config.toml
train_examples = 145000
crop_scale_min = 0.5
color_jitter = 0.1
norm = "layernorm"
mlp_ratio = 4
parallel_block = false
inner_norm = false
conv_stem = false
mixing = "mixup"
eps = 1e-08
one_sided = false
adamw_lr_other_params = 0.0028
batch_size = 256
Rows from block 10 of a small image classifier, named by matrix and row number. Rows with one number belong to one neuron. Each number is 500 + 40 x the weight over its row's rms, rounded and kept within 0 to 999. All counts start at 0. Numbers have three digits each.
After each neuron's rows are labels from the 100 images, of 14848, where the neuron reaches its highest value: "top examples" is what is common among them. Only what is clearly more common there than usual is listed. The data: Sentinel-2 satellite tiles (TerraMesh).
# fc1: MLP up (model.blocks.10.mlp.fc1.weight, 1280x320), inputs 230-275
# fc2: MLP down (model.blocks.10.mlp.fc2.weight, 320x1280, transposed), outputs 230-275

fc1.220:489534589577504482493514467489505523492492486406559487512467545547529465431541447444450423488526472470545522455417535463465439521550545497
fc2.220:447503506459479503467458598512548522509525491518476504502579437504521523516452529500475459512541587525440522544557531529503527553466584533
top examples: trees; main land cover: trees; clouds

fc1.518:469501460497487436492475495508457492519473495562525460555526427473451482470506522531449450478503572573529441463527488495471527540428510469
fc2.518:555510452518439514456476522479465531492515500515525457532565459527497479485490557505478492563529524465555594539532518467535596527469504447
top examples: main land cover: trees

fc1.291:497494501528433508497479432571473461535504537541452515511528551506475530609570504488556581490496524497485518482455484441529446536461561503
fc2.291:553511496474552521490469501611513529497413491445474527483422506439500498546506498441582566477497460554505530542544488457434506550529447519
top examples: flooded vegetation

fc1.281:516507529508532472570520540444479508488581559521491461504503508464493544468487470519580463503479407451487530521461486459522481525528472486
fc2.281:454465531483553502558486503484562524524510519460514503479425504546486491457521403475513444470484525489391559480540509529478501476522524519
top examples: crops; built area

fc1.662:451491551518493447468550394432576538539520502429509518526501445453499483558489448508458513525577519526456489511443471549511563497538494514
fc2.662:517517449511520434503530514539492435508478583518499515473533463536513438456564474482479515483490550497547501509572529492540428474532410508
top examples: water; flooded vegetation

fc1.17:465538536500480540462550418473538477452526519443417480493444465533522564570521476493485464506523467501488518525612509564500539541463592525
fc2.17:588440471510484592506522451497501553526498544447462473536464574443525489519542527489472480470491496440484563431531461502432499512450531504
top examples: flooded vegetation

fc1.575:500544494517552505551485469535597556480524522501459452534470506486505456575507460592546576494546497501514503536513506522467438488500501443
fc2.575:532535511467501460508466554454560510508497504500523492582525465573540445559459443523532513549424549477426488461528550489477504430448547418
top examples: trees; crops; built area; water

fc1.421:471484508546479517464505462498525534501457501436549441459476495503526487479513462509486504527482511485486472461500530497489554499470524511
fc2.421:514482486455504513546457479518421415468515511538494500438527493503471472449455481484509473483474529425461476520498438465489537479468510504
top examples: snow or ice; main land cover: snow or ice

fc1.607:386484500550487486519496463509528510460482520504542461559510592495565498536479520475490480449473465464587444563509473523463559541522480469
fc2.607:485482549460465469507438502528502487445464542596523527512572487435478558570569523497479523531506506539514493484499502493503436498527521500
top examples: main land cover: crops

fc1.375:450469503525523482457537486493515563554491489531486516511468554470426448462423426516521448456478504473484522489429480543552519439418514482
fc2.375:454549494498504484458526516509467476548565524483508518499599522485478456502394505523518469463543508480510462487441504538534540471435485489
top examples: bare ground; snow or ice; main land cover: bare ground; main land cover: snow or ice

fc1.164:503507475513460489463525517479464509518535486532560503507446517523519470459493461474514532446554461481436556439527500483491500501450501461
fc2.164:421485528442472458510477535477451463556564514534488592501544507510532452453480546553466517473534505470505449461458529528491545524427441471
top examples: main land cover: rangeland; bare ground

fc1.187:505549493392540507474593498516542498477470584495523547525528495533452486498474540449486434514475493455510503506470450493497526446559506456
fc2.187:538571492500499501462495520484503536508473476454496527467508515519495507595511561546517512521432511492511531459567442444493472517463507496
top examples: water

fc1.69:482433522489443476505541442536476516460502487430495489445457484543549492591405463549534493470513497539549454538508550425479481500438424530
fc2.69:505503511509511493507519526487522508501527491475500496529524495518479468531463507518524505529515516476507511487496506483464538465479523503
top examples: bare ground

fc1.523:483526451517465473514465466537524475454489505499474517491470472595542475489487495435458504559521532470462444448517451522533453521598500483
fc2.523:465528495559544584484498525516466487526468479500479477527472390522606504452523522529480512562472480494511487503522495491446526462483506538
top examples: main land cover: trees

fc1.58:554467479533466441513482501492423512513448438486510490512512452485487498506515545512503509483429541520493496480534565446425482456567548437
fc2.58:517427571531549520449509558464449551548489451471498533469518441459372537545508500540494522458425499517432485516484485471499492581558528461
top examples: built area; crops

fc1.619:520529493561555477507543477523506428449463476464484525547530528491498511479500472498467439452453493464471467495506502482501496465516579597
fc2.619:570474452502457487499470518458473415468478537498526490435582486480597433513439500473419412563519528498470550489564430549471502540508459557
top examples: main land cover: crops

fc1.409:509491513569477538476522459506535553447584556530511525526511434507526558442394510538520457473548542419477499472520490474525542434508562501
fc2.409:460499518552552442510411552502494480505545532521511541483473470473547484491499467503523490484512515495483417489465542474528524520551520508
top examples: clouds

fc1.426:463518435527482465448453488481476522439478486562453530510501461512512481442454474541422530513543558464524416488491500479515451518445554467
fc2.426:516457469632413512501503534461469474505481559564533451580601469431467554531613431523431503464514506462480469496525598508524470557502503556
top examples: main land cover: crops

fc1.469:457562572502506465489541510549497457469531524553494532453463548503511486507591454497555518536532424462471448529502537490533552560488468492
fc2.469:532509490484474526500469536481555524502509471486499461531490479548491451526492501469551533524502530492557552475508490507504527536482509499
top examples: flooded vegetation

fc1.667:486515472432495438587472507490552485537533545516516496477621548576513503462504466503473543462518488444480524455531470462473415465534497467
fc2.667:534525526526500487588471511457528500484489505515514478448503512511533536466503506444496490521521487492460506418502464492473493507504501549
top examples: snow or ice; main land cover: snow or ice

fc1.473:544496500510377506466547453582437461512523474528450550503520479531417575536473560568513499435466440497491504570591487531467567494544565577
fc2.473:523494494550474487516477482494461495506541540493497558474537484532500528464528504492472531451510509461524441536490491471494515513548548522
top examples: built area; crops

fc1.501:455490535546516479575488431533528491537440560499441500528500496574415507548521543457516517451453493473493508558535511526538435521447505523
fc2.501:566512518516517549571490438517492438475516536514511511529468530529414503508574444504541510498486528511555607524486487476488483505526491523
top examples: crops; built area

fc1.124:532439454456456511521458564555487547514458539462503483460516479463513556480461548496436447517473412488535459466455553506453545547522525496
fc2.124:523445526472477494506445504569542586545505445492542489556393506521518572519575525508519542493540498483538429455474439484469483526457472532
top examples: trees; clouds

fc1.162:505513478530461460514452443513505450493558510529540507545433439460571550423477522555484540489536484527494451410516497518512433529459501531
fc2.162:518510479475514563515543544494541562528476512507470540519468535535459467530515506523561478502505511451539548465492474498472545521446510461
top examples: clouds; main land cover: trees

fc1.394:463506479586469534473566564472471509491525552523556578488468458513468526484517526501512456561507514493498531512463543430467429462475398502
fc2.394:559550515479492427475494458491517543530482514467509516447479475417519490485540498450480501454530461492457479441501466540463526502511529554
top examples: trees; crops; built area; main land cover: trees

fc1.413:512543497505514486557541510503541507543523507538551523529461493462523436468549422558493484500603507474426513534521521524463545463551505492
fc2.413:545450455474509501539428585498479552565557570552555551467505518441532485450524424476442528469472515488477408505484485505495524478486565448
top examples: crops; main land cover: crops

fc1.60:460521549488494500490520510492517515481424527483490567538456551494437515493490512504540496473542520490542544509475502507537520466452463498
fc2.60:450428531497482498531471535530560538510439498521547548520511546545618497476513469541520556462484491467571434431590489528485548465511509497
top examples: flooded vegetation

fc1.707:475625413560516549456505515482429418480565499510516543514414503476555507563551474520476463413454521496482515530480541520459422402533511516
fc2.707:566493471511438401503509538535526530506469431466509486486504409478444498576475490450460532523580511456533523478490436556435536487525571490
top examples: trees; clouds; main land cover: trees

fc1.324:524471509454480559492487465488551497544489538510414520476491536442510542480456515483498535501508523544460463464569464509501579523458428513
fc2.324:551556500496480471458534494516422501518465455494486506446420455461550496486534511514481567475568477414469532509491478541436494519488457536
top examples: main land cover: trees

fc1.172:512475445465490406470422557436526488462462443488504478533557496497493463517530516516579574502485523505574554519525513527446535541574473440
fc2.172:486498525419502508562442475466534549567493481489485524431485562536510475519481517431502478458495488458499516450508502514478437485499455517
top examples: trees; clouds; main land cover: trees

fc1.566:547523569513531457510481491459440564528524418422415506452495456516527506481492436532500544448538491492443441455501464460500509475483479519
fc2.566:460511519520524472559485475501487482517516522478513502521577494478566492491494474389483494433485552485461460491516506507512456485516497444
top examples: water; main land cover: water; flooded vegetation

fc1.337:532456593447507505401479523452519475479429444446477572515505551517483465513536469535479468482559439511494525540477542497534480531528452464
fc2.337:516571526520545521527520461496487485512550480498472556554417481549551520489562464441392516490564521511457487462500511533489444470472466453
top examples: clouds

fc1.645:492485476508503533417469536515481524448500402459513494459528465420469603514455447504467449453516478456502481477472559397562519467514507535
fc2.645:492542470506529481495515464549506527515502509509504434562488491578468459489517514501493552513460517472483593535497481489483488505502532449
top examples: main land cover: water

fc1.582:467479474495469538565476526539487426427482435515518507488496577466568586536499502516471508537555579512533569476564479476489499565558473526
fc2.582:507561505503524551526516569510506497514554537506556469566474453524485481528455480512560548485509481484495516479494537484480521486454503484
top examples: snow or ice; main land cover: snow or ice

fc1.393:509450440411525544474514500518500473491466443506493505448509511509482542544477467501507439567545525571519567487522507461507474484504469472
fc2.393:517436534513535487504463492500541549492440480524470488569548550517448434472522545543507528532505525485483501499439424491536517467517425517
top examples: main land cover: trees; clouds

fc1.666:546509479543472495486410490468520491530461533446455531495511568495448589542515484478554492482481570486500491471486454513466479482489581532
fc2.666:522580539516533566445525474556499461442496460512485520517481529581519444481469456501517547547476562472537503512467439437524516481528489469
top examples: snow or ice; main land cover: snow or ice

fc1.377:485485514514451492523507545525487453583522559517479525476514541550499471494513519497549490504405518513518545458450417476485489510557495478
fc2.377:461482544490534466507471485530531547501466538547542486505482546543517534510571486541548486498440479537509576414432505471457488577591471480
top examples: main land cover: crops

fc1.546:469429541487445498464484456528426514426457464498486459482514484487421539536457535498454484519561482588503462534497520467483506524508456493
fc2.546:574490505469572531451523448529511520477444569531499472475479506514454492465517502566499501417471476551439466501532438456501520493562438521
top examples: main land cover: water

fc1.586:449537466427478515509549543521495484456570491527579512538543482461462525559497552490523574514524435523493523449491498533521525504480485478
fc2.586:496462520513508477499448511533538436578431487539501572537601530535508450459565467440544513479375512559498500540557546578483526543512635453
top examples: water; main land cover: water; flooded vegetation

fc1.609:513449460500484526559489573503560429515433475526516475545457510520539507540504585485514533509481542545499514464513520515556476456471475565
fc2.609:509547471471540458449507480408469501467534522581452503531544529430487413525446503578472435479446498529496500494454441519510500487516451575
top examples: main land cover: rangeland

fc1.504:478444611587438435496559476453456558485495481466464528512414558520524460544507466547521506475403475548492575455474442494458488496473525461
fc2.504:480509516493482514489522527512542520472517490438568518558420522523520476478527510484490514500472496449586504418527475502493486553478534456
top examples: snow or ice; main land cover: snow or ice

fc1.26:555471486482512537464587438509513494522549539562548520487483474517563467449528454531480501572547381513400550509482528541471521475492529455
fc2.26:465528493399489536487482534493513488538546433538554475448546477585546489458477468449542489505504536438478521529515513487477446477466541475
top examples: trees; crops; main land cover: trees; clouds

fc1.613:484523533570582392478447429433487551465513517464445467443490601572477577487489483553538436468431496469485476531480475563517490502545526468
fc2.613:555518441533462512441544517430500521465499502531546486508444553489473474509443526504536563551565460519542511547528470512540508507489556476
top examples: main land cover: trees

fc1.37:558425486528508505481471501476460481558407558437458533501534469494473552543514496550478564547564467439530443451503526511530454517507490490
fc2.37:535578556487554414442486588479424468418524478557470494494534525495461496549434607433447486529473538466508508538544502462466453548520445466
top examples: clouds

fc1.252:503501489519396512488458458502509492508565532455544573553528524472498548480572519538505487447464573501510496441520497516508444443405563525
fc2.252:540527573514502477563555404421462552514482465511481456500530518484531556511437463553497564497545515428439535509553449493540471479543539502
top examples: clouds

fc1.485:489424471496459505504512502469476512511495555555635462491534494488567469452533482527542446503493543528517448540523490503451520505522446589
fc2.485:480451500497489443451478555492568391475477467555483553465592416530526451478502502430458494498454587466498563477524541508481508550503533501
top examples: water; main land cover: water; flooded vegetation

fc1.262:479488540535538548548496535464517484567511524466506483492501509610525559471466570482516487525487520516461453531475464505488532589581504504
fc2.262:491505573452513504481522503548524472518466515466458527529497573554502365549590519590538505498477477481500565468520467433490471517436531543
top examples: water; main land cover: water; flooded vegetation

fc1.102:544479430444467508453437560474486482521505437580487478515505497430461523539474514523526580487509555485432464510567455523506561499478474494
fc2.102:493509511478474481455469593504505549500508477510491514521512492484507509548493501506492506495529574549432509501536492523519548521437575504
top examples: trees; main land cover: trees

fc1.682:482468477468432386451505579469458576464530536473494533511451493539520473454508475515520473479484518497582516490484483594504496433476534506
fc2.682:438523514494460477482471541530535498508495530416477487522503496501445506525461470521540460512471497524556516461441512572506457575483451520
top examples: snow or ice; main land cover: snow or ice; bare ground

fc1.472:459521487545570521602376518456478484515464498410491500475563452441522458525482421536585523490518528466512469475503508467490576483477522489
fc2.472:441481530447532491504569492504514548546478496463499572459512449561440487498512502474471482479504577477501554476498433441491397449529501480
top examples: trees; main land cover: trees; clouds

fc1.552:545468493492455389552510477525500501498490483497445584513513573484484525488511544473478469474500436447532475512500521586532493498517545476
fc2.552:522529526456481525472514476514525459452478426495515527530558464459559433581555493517566481538567549482495518452548461421485472474445527526
top examples: flooded vegetation

fc1.319:514545440507472479449457444510550456613491490533523451495483505503525541454443623443408515522509478521507458478528463467494495499501473458
fc2.319:513491479508503465495518520453488471543540497453489478486545528454550582500496528452491564428566489510488496513533493498467481505479476512
top examples: clouds

fc1.528:504544514527475527592566499475583491518500560561439440548531499572528544526493520516547524505441436587525543517566526495468459456575496490
fc2.528:581547561484593521414549507518524548478488469438500449463504477613515467463438572511526459518461463464484552600552445490485462522571498503
top examples: clouds

fc1.190:626445515533521468508533558553426565517537511470439461470489557474494488418495434563445497473488529559471477455512448534509490522493515527
fc2.190:444516534489474473566451442502509493509496517456512481464503462518568481516473491428488506460466502469480466468495457486488523480524542436
top examples: water; main land cover: water; flooded vegetation

fc1.695:516482484522493521486566586451436498453448541488530489495475506472534401476477534458502562488436516541512612495459469515476482510500460444
fc2.695:496510513493503520508505533506510481498521485487488493522499493513481456525495491518525532517496515487517520488485490486501503486489540492
top examples: main land cover: water; flooded vegetation

fc1.653:539543545529439470415485461470482497425534579569461534496545525559454553551485560551495511541573513491558495509469443593485466465523538534
fc2.653:480445488444485505549451536490528463489528470487517489504488529522478529514503490438437507517482503518482466401535566526483480499545455480
top examples: main land cover: rangeland

fc1.728:481506473545388560512538481481508458568512524567522490510587558535543424529488521514479505577471497548484573449497454575465401493498436509
fc2.728:537513523436467567483439562489536459543522510520564440550516529561529446525490487467508499539474505514480519484486514576451449531468428470
top examples: water; clouds; main land cover: trees; flooded vegetation

fc1.186:479492561459485466456433477504493510514484452491519500491410534467417442494503469489526502452570447478502425431427452469512497509538452494
fc2.186:509519498506514462475490543512519474511469504487511538513493519517514530537456488526502451471490496493516491467496465539551556501476521515
top examples: snow or ice; main land cover: snow or ice; main land cover: water

fc1.223:472429441538481486428462504476490482500499495477488549501539458553465533482433561409483528539507501508543402451483485517476475495506510490
fc2.223:486483491494435453525513526503561586536463502531527495535560513406570430490563430463504506563477436470434514400518511533467435532473519556
top examples: clouds

fc1.96:494541512502492501469520543497459491529516506520510567478451459568447472466521565388489535584502521488518538490442445495523515554515461485
fc2.96:533495499528522475516533478491454547482486547533507499466483499486528492443488515453487538526530490512455461478491472490521459477499469483
top examples: built area; crops; water; main land cover: built area

fc1.197:516567423498573573591516508561462412523517462584529470511512540504541382495555433447551468438522524433481548524527469529496471500498585523
fc2.197:482528455581514541525523459557488516458507504521457529546428470524566469573461524573453532511487442364498519500424475489520565480514481468
top examples: flooded vegetation

fc1.705:564519493512537519469488471470461409478508604478503479583498528478489551524513469565494573490479491497517500476495526463471524479520567455
fc2.705:516507486531445477495507576561557521468521459437561406475487525593494465477492518530546505509526523504530534467531453474541601445476456501
top examples: snow or ice; main land cover: snow or ice

fc1.738:438525522467552386544500495488572500558477482455466574493493482537554473508449468534535415454480469506443506533497490515495601515500432521
fc2.738:503543524542553466463540432422494491551452507478481481522524523445508512525452495511502506465523541445432442446538486513519535514512508597
top examples: trees; built area; crops; clouds

fc1.444:440500432487487569483493517593403498525506505510503493495463519541429426499527506518494498532442477483450419481433559544479459423483529471
fc2.444:471495506491536495522495505500512521521494498469492523504507533522467479506497517455577555479473505469553529510515491493489437535473495532
top examples: main land cover: trees

fc1.177:499482550457524517426459478491532413551558474535480529453505488500526427540515502522524494464531514468487436532517494487488486459472501476
fc2.177:507473487491424540579600536479494522505474530446506534543525495502451507507545546508540391478450519541493503471535472462533479491506470508
top examples: clouds

fc1.524:521506557494443527465460541535477460471570490478513510503495464452511459550552512552504483528480515493467541494510450491523471518517451470
fc2.524:486497495488528545524544487524511513523506467485484509533463513518503445484540472525539543507505500448473519500511467462476472487494555479
top examples: main land cover: crops; snow or ice; main land cover: snow or ice

fc1.639:480511460493427558540556503570526455554555508468462508613518516588539420531501498469547463495443492461501509432467455476599507479473483426
fc2.639:503437430512461496456500492522497513604459520478485497515498525482553487407519533451513481476488504495523471531485527464552552442457490461
top examples: bare ground

fc1.467:584399476490527580489499526552454542548519471510518548457564462537518517508510443550467583478425511499529534471489497598485496453465519523
fc2.467:490556472539469492512551439534487502549530537557585521561538545524500457483466456491524525493454499508462420520591547459543516521472479485
top examples: water

fc1.117:406458506526524458495481482532483538494492513492536479561578477454484533519473419497540495508448572491536489532545461466572503548507538511
fc2.117:542535501506504511457494502505505508417498427552524483454537465573511513483423502527467466477549502465465459461508430475572474500456472467
top examples: water; flooded vegetation; main land cover: flooded vegetation

fc1.332:435442489534456482446491490550486418537493477511531544458437484488532468472541479552480457488512464474489437505521508535476517513514502527
fc2.332:590521506540458548526471560487513486528575514433473510606521519489501550540582504497516579497456523484526509494488449532480498489529490485
top examples: crops; built area; main land cover: crops

fc1.720:463518462507457542593514442524463492436539442559475478549495547518635485384532472510506528498465533534432558524539498526476501480520467467
fc2.720:517490481477478476491503482461554494425575512545495417569479547585580526485569522497506518465500488515453566575487535527475517461529513464
top examples: crops

fc1.160:419578473466476532525517447533484456454482531488498456564482560503591489528487569525481606514528492485503479537460501548481561565479464549
fc2.160:549515498456533425469483503520497501512493526568488570506586452523471503443529489434482490497551534489461498518524506504504516511471473481
top examples: water; main land cover: water

fc1.448:478538498491562483581472491461508491491453492521495491501550492463481464528518527522544540535452510475522524575547458510471440484528482522
fc2.448:527519491535524540511543548469548491517538479477492528531503555523510496501552525507539503526548497457489480517460490500487473465492560510
top examples: main land cover: trees; flooded vegetation

fc1.36:530538495542567486482469436469488470521555462544509534459559497605586438458523454517529386487532449508425453499557511521493510539524522489
fc2.36:502493565481471537506465513463541457465482453542493503557511517593541513507481486488440543502488544435483528504544557518456446459511562479
top examples: snow or ice; main land cover: snow or ice

fc1.311:488481514609509549530433484496500500443520472490544466481504472484544474565457465450455566437519500521515493508465528469542493462500501560
fc2.311:477508458560450488518523487515527507485479429504517538560478480467501536472548459516511496436520491531500549469507501427502469508550521513
top examples: snow or ice; main land cover: snow or ice