config = dict(
    train_examples=145000,
    color_jitter=0.1,
    norm='layernorm',
    hidden_act='gelu',
    inner_norm=False,
    patch_size=[4, 4],
    widths=[80, 160, 320],
    label_smoothing=0.2,
    loss='cross_entropy',
    eps=1e-08,
    max_precond_dim=1024,
    one_sided=False,
    max_grad_norm=0.5,
    lr_schedule='step',
)
Rows from block 8 of a small image classifier, named by matrix and row number. Rows with one number belong to one neuron. Each number is 500 + 40 x the weight over its row's rms, rounded and kept within 0 to 999. All counts start at 0. Numbers have three digits each.
After each neuron's rows are labels from the 100 images, of 14848, where the neuron reaches its highest value: "patch colour" is the nearest of a few named colours to the mean colour under the peak. Only what is clearly more common there than usual is listed. The data: Sentinel-2 satellite tiles (TerraMesh).
# fc1: MLP up (model.blocks.8.mlp.fc1.weight, 640x160), inputs 80-159
# fc2: MLP down (model.blocks.8.mlp.fc2.weight, 160x640, transposed), outputs 80-159

fc1.282:567456500431560516521415475479530474480455552557486480486458468458485551521557486564454484493523497460432533487603519490530493503499438529482493492492544462446468532482437474504431397515492451471507497576527471478557539470476480571452466489
fc2.282:517481474554417570414529481527576474497469506456508559506542522526505433532493504463520460526499458520497475503405465510466473499489564500511552489482523516534526438521519452402544587522477496489460458469472482485425430542533500583529479548
patch colour: orange

fc1.145:443496522618498488443501439420445485534453480426519466529539516474467495542500484478491503564516524450553532487473504467538446475468476497528478545600534465487528509521534475509520441505495570447461500445539509487475459498481480509473545447
fc2.145:482417509527481530460505432456463548535444518406540492507485505510480524506526484564522446565503545485521564442485519486561445497510495473508490546531529471423529477529481491488525454517508584431478546439556451467503488509524520550509533431
patch colour: pink

fc1.65:521548510500470501482480493430459430481535500430513557473502492521514494470491478500504523556598443443544513494448463530535504475558524478553514445532479535539507596452535538520515468522516560465515497416557478438597605534487497531498536507
fc2.65:473547515494553485526514547493489449477432467563607521573494476513457559503549520527472563488501535530583479469542457478453478509545484466566508439510517486529530592433479493517559459556552490494505546512534500559558539544568532386507496538
patch colour: pink

fc1.208:492493494468489570499476460458538555442487438500475409468488435569495543486463476524534528452415491477495495482527517438485447517488465473507477547527484443468500465505531462453501508469441505558506525487457452571426497499484451536502481495
fc2.208:527492497498488451475454546516557504518522552501478477578429534518440530524497520543555471498513534506472554494465558558461524507534503451473496434544505428522441531516463485522511491493530509474492517490496464537581501558460451471545411495
patch colour: pink

fc1.144:533462486526532435479465495443520515506482478479515513579494529504532443466560554525473516496448470501497541499456567486492539519553444472499539505443501490519484479491581485514442433498447519505539526426492477465530491421548517503472461512
fc2.144:539403434511477548468477526440490498483495462494497506504535540482475440495473456548506505474486480559548525513516517529578451543471485429486481515471510470495446532494516544510484575565483504482604439379530503480511507465517490470462464522
patch colour: grey

fc1.349:518543516532483426515470465458458568523499503537484474448447473503423492483490544534506468458510463502530541493576447495492498498468493485505524471538542516459513521513489542442474553507471427509484507508438483500468509476522530540481469381
fc2.349:489390531475550585458545565500510531498569549435560479539515523516506568520457446450527527503517517450429500492496530524570570481559538539511503519476543491529512500515470483511497429506496530517506475487500540440476530525525443577521495553
patch colour: brown

fc1.524:462536481485489482534515492562570482526446478513482505546461474495525512531504451450509521475463534486472558487413436545449471468477477433446515551599530484558502529526551448540560528426564475512541487585469533496478460528504485459547483464
fc2.524:449547538534522440434505525475437473505503512483471477504480533588535448550541506583579492577584499514491446426548471426569518434510448527519542513458532522447460446476479516467465496458517451527508442456517489515500570489515538496492528527
patch colour: white; pink

fc1.252:468502495541468511510458531492470482482533498476462496496572535472507498492514469596501468482534456526525476539540510469487478483535484546535520544569509515496505494552500494446494497450526509438586447525418529488497588537462514522506592497
fc2.252:469497481579541552516567534545492533487462555494513436490427464531437547525468503411515506509498510545476425435437573412515486525486511546464493440563495435542458464539511539490517505503575545489467574467538503506499451477526521455505445556
patch colour: grey

fc1.462:503484480487542488496482539531525519494478438453484500494515527534442574464577571525518454500473555450451508491460403419531531491538456535523516472457536502600540481565589454468447476504539458479510528430529479496498530476489528449501498491
fc2.462:492509475504424475491442449519503521463497534540448472491507405477531417520458425471520555478555436574547464456515508527483535509500554483487492561512530432432475479457464517504482548450501531494431507570471502519466478474464487515503517506
patch colour: black

fc1.549:516471537509522471487517508460577595464517523502501557597508419509464472494522466547477471516417484454508505475439479503460491531483507535498582516482481472471491530469525543487487485470507416509464516455603513475502569481524555512599539479
fc2.549:549495552511540568471510517545513527520528459483530494554495474471519553478538534409497528558521539575522590554497477469469425517533550504478493476484512506469510484441475442544513490557516473465488472503593454530536460519593536515515543473
patch colour: brown

fc1.211:509574509444499526530494514509503550523493488484527519546540572515528546482481496447466511534466492435562562470549462496471554533525467546482425536452498452503531452508532517468572483485404459478513500489459455424399493541498536498523375517
fc2.211:504551501418494483500487488479447514403516508560579553447511525522534544458482467507507507464473492442439474486449478483454521515509484505487437510464516449458500476479434494494499476487441446530462533500404507495468445516430466474553423485
patch colour: black

fc1.348:467507518510519496481465559464420571515509417459512508458611517502531431554465436466533519583531430475507500539452522540435527519501466497490449453510584493494483546455471487503494405497508394574470521427490493578492520494449530517521518427
fc2.348:501524507448490563549442540458434480522552463472538454493539526493510585504553537443440427466489461420469507532508487567531504474562525538567466443477552507513499484483501445572478584475511389515492507534496442519544517485451594554462521513
patch colour: grey

fc1.387:512473559501570431513479516521529445557485467565489559532452569462448467502466451437477470555472473486562539571418542527488477544506424509528515563510497572512585527428581547492479585525468525602559523508511466476532500519489492508495496474
fc2.387:451515499470521468490419512453554533453435493504520548470416516468474534445472487435452505451571441502573506542464616469487458530555503518493482483512457518493566531495567465450598579544541491526543476525498485472481554485464486561535456538
patch colour: black

fc1.341:493511434485507449505546515493432495497557504491487524489488476489486442520546543509559464505534508457487504511440535499532506546562499510517522554504480543482452574522484444519502404507493483533556457438488466502455486473465529532474443455
fc2.341:444523473542483527495541491548508461443499517494488492532495483411438387534513447547547503459512497485443495486453481555531553489502550498512512496554518550503569520525470445460543448531626522588467510481464504510542541477488472478530571559
patch colour: white

fc1.495:543484564453389484452494453466503446521472443567478540494522457493507487502455513435513573393481485483586511573529450494486442484507510471540419501500515535509558477491519436501544559495498483493523505530422498545418533544439486429508503532
fc2.495:467488544541552413454480567475515521503507497526550407538517537479425439557492541518527483582499597537507536532508558520502531429448534496499500476452481474540503427474468559463435522477504588463504492447533470466565505479546463509450548525
patch colour: white; pink

fc1.381:458449551456555562415561481427533523475433485481532466550448509487445535514552426492488443479465475423472423448460508558453478494502527484439495487478492547513493529456504548497597480525425467483481513558556471471462475548434504527503478514
fc2.381:557487555498543535501488477435495512517449458477537459479501547475529570516500476482419477483569461488530463479457520507482459469587540425455464556506458545521599497512498482491464469559443466480503535578545482489483502538495518496572507524
patch colour: brown

fc1.0:524489546523443545452455558472514500524510490521510431496448489432443487492523458422547539532450421518457511478484455537530521486471501478459510435508526582449481418505455488528482493554575437574536552524546517489492460509522504504509542533
fc2.0:511535406424491448480539506524548546446519434552481473484478510539536503546444573496510515509467611406523505447467478455512490521488485543482502507498466478607516549542526488547504585492530482539533501493419501457552582462432488460529406462
patch colour: black

fc1.273:495515539480482475438484467498534435489548451442526508513492505480560494478537505515483461470463511495555480521492509446552461500528517495524566525465496544490541558493557457529489425494543616551643547459507492466492530571520522524535532532
fc2.273:518520455531520545451477490500540413498530408526487492459519520568502507449563416509452478578454551560514543505520440509549545438537540469516530553513480510502494508505524459549474538491514571535549532526503500491492617534544539496565557478
patch colour: grey

fc1.199:512559638515509503522478480502455449470484490489509525470483471552535497521542484517479546417504499476479489542532466418517472488434546452509507472511494501442499460527484444462484481493565508490458437548486612535530475487455516470484547463
fc2.199:488504467536481512479488464401457547505449458493459547488511519448399526485551448466552519511482596505570497533565535538464466430492437467498568460553491469522547520494502520522497461513490456492514473508511449475536598500497548446512412524
patch colour: white

fc1.516:576530522477532469542522490477527514489453492480485538487435477499540526448543490544475555463514527558461477550493453478442449506417505550447511446415564494512507476535564527505426594522501552499523535461584503522535522525484531461554483400
fc2.516:510476469541456539453486407535526575456530553547479504469504473544482453527427495554519466541501479488502537482494529495432490522524468510547486598454554459459451519460471528479465432450498579514473432481467498462487511448568501486434475547
patch colour: white

fc1.482:480441376548595511513475481459420466471478482492495503505504482584500501491452514521567435498467550465502561474498618481487483537537452541476526485564468480491459470473490517446502426509486522538538445524475499492526543498562564567525510487
fc2.482:455463515516491494466480517513491523483485521578475476488528467509477525525477498497464516551558532435539506500467556476473459520513436508452512472483480448441536538530478511450495407410450562511529455557494517475523490567549429490536500429
patch colour: pink

fc1.627:544533521474480484505509465459475522538447497495489417442478484545587509555495487475468522452409528463464487537516472512514532516473455454518540578478513514544517462532516497485435570503470517448486502567466535458432488448452565525539491478
fc2.627:459509536489521520433481508443479550535450490443436485567488528491436540533455517417529464548470513506451539428488469537457514459555502479449564436443463471506416414514472515472519482482483441495467506419545438543504556483502477451555404525
patch colour: white

fc1.284:489402493483488466493566513434433518497472500486428470473488488401409474517526540504551489438464482452477473463472445464561587498460441538539559464514513470536475505521464468442517482507457462504499538485537484497489473419482413473448456547
fc2.284:484507577545468547498546509528540492506512523488473530414506478539573522508473523461456537504517509508465488523562561483515437508451502540454426520482534508425532496493541459516489538481550524496461483532426525473474524525534544493563539545
patch colour: black

fc1.22:559470528468533560496555480515435490557570454587475523457460537468493534541517489455469459513476558494512552542537529542536500517524472554524525535527492557502494450546476483606506490566474546435546479549478432566512412528534501519477437433
fc2.22:514506482523499519446479507490468538449499597501427451539497499538508411523508583419526485505480539554451555494514528509480542558559567522504548450503554486507554447491479487503531483503478533512461534574548485480462518520572509518540540554
patch colour: brown

fc1.56:446448529491455508464528421509483491498483508518470509459471502479458428527470576486466487501487534531534480519553449502555539427508453507477463443534544508543490483526571475534485485492474446474537530548463524420468502454506511517499444493
fc2.56:529511499550531526523517546539559463466498476541473550474495432539558608455483473542425510384496513502480469491417505528517449469516476496527458542481414442491518571487479471432439555505546509510501456487515542515459508539509534490493495464
patch colour: black

fc1.188:529448505550548537423520445498511466535510469495502479450496522536511438531541507510478444451502508516550500394548512468523555544529508520452443486504553468477477528558438486377484456495557562508474459497508546501506427538460444444473451497
fc2.188:441590489470495465487485557469504465491469518468497539527523444547526475464450516461480507512540470578535522479492475440452466503481468584548527491470435504470597507481517525492501529553512498512509535555523473535505550427506536599479518461
patch colour: brown

fc1.304:575477488428423510536457507500568473514535501558483488543493478468495490509465441493567553484406471498492546549443517524529520558492509504485519477491530530473558528494551486412590564408455419536557460567516528502507452502467517546536514474
fc2.304:469553476442407439545488504464514548505458539482493520537479509413549505515464526535580504445491484567497471567498479521486511538480493493531507525484495502461499455537530563462521584453416477581571508480491421479492511487470532525555474466
patch colour: brown

fc1.362:504454477496501509450487508503429477566471461515463552453512570509479539514487538536463543462568523445508440546504442402464471503472563563469449508481439489473534514503499480485474528548454461470488535476533481517505467486510490504511516502
fc2.362:495543482566451540524479519411541546495556544478509484506567497508511461453513460399544462510466495539491503462455561557506518450521446496495559450525537521504467577495435504516510481523572533509495407504482501432492574526505516510506532562
patch colour: brown

fc1.330:430507542431498514543548491499502517489505509555484504485455488505539564546392435498526483454551459443532432500458459536530492521444584428584551553557522467529452497483505541570436494454512496508475521426504500491499447501450511547530482503
fc2.330:511529531557498454435518544470500455451516529539512484517492525513444524473569531550509517538449564545474562478535518411459518511535476549378476466500434492425528552402552458527512463486519544513505446546444495546522457489570505492526515546
patch colour: black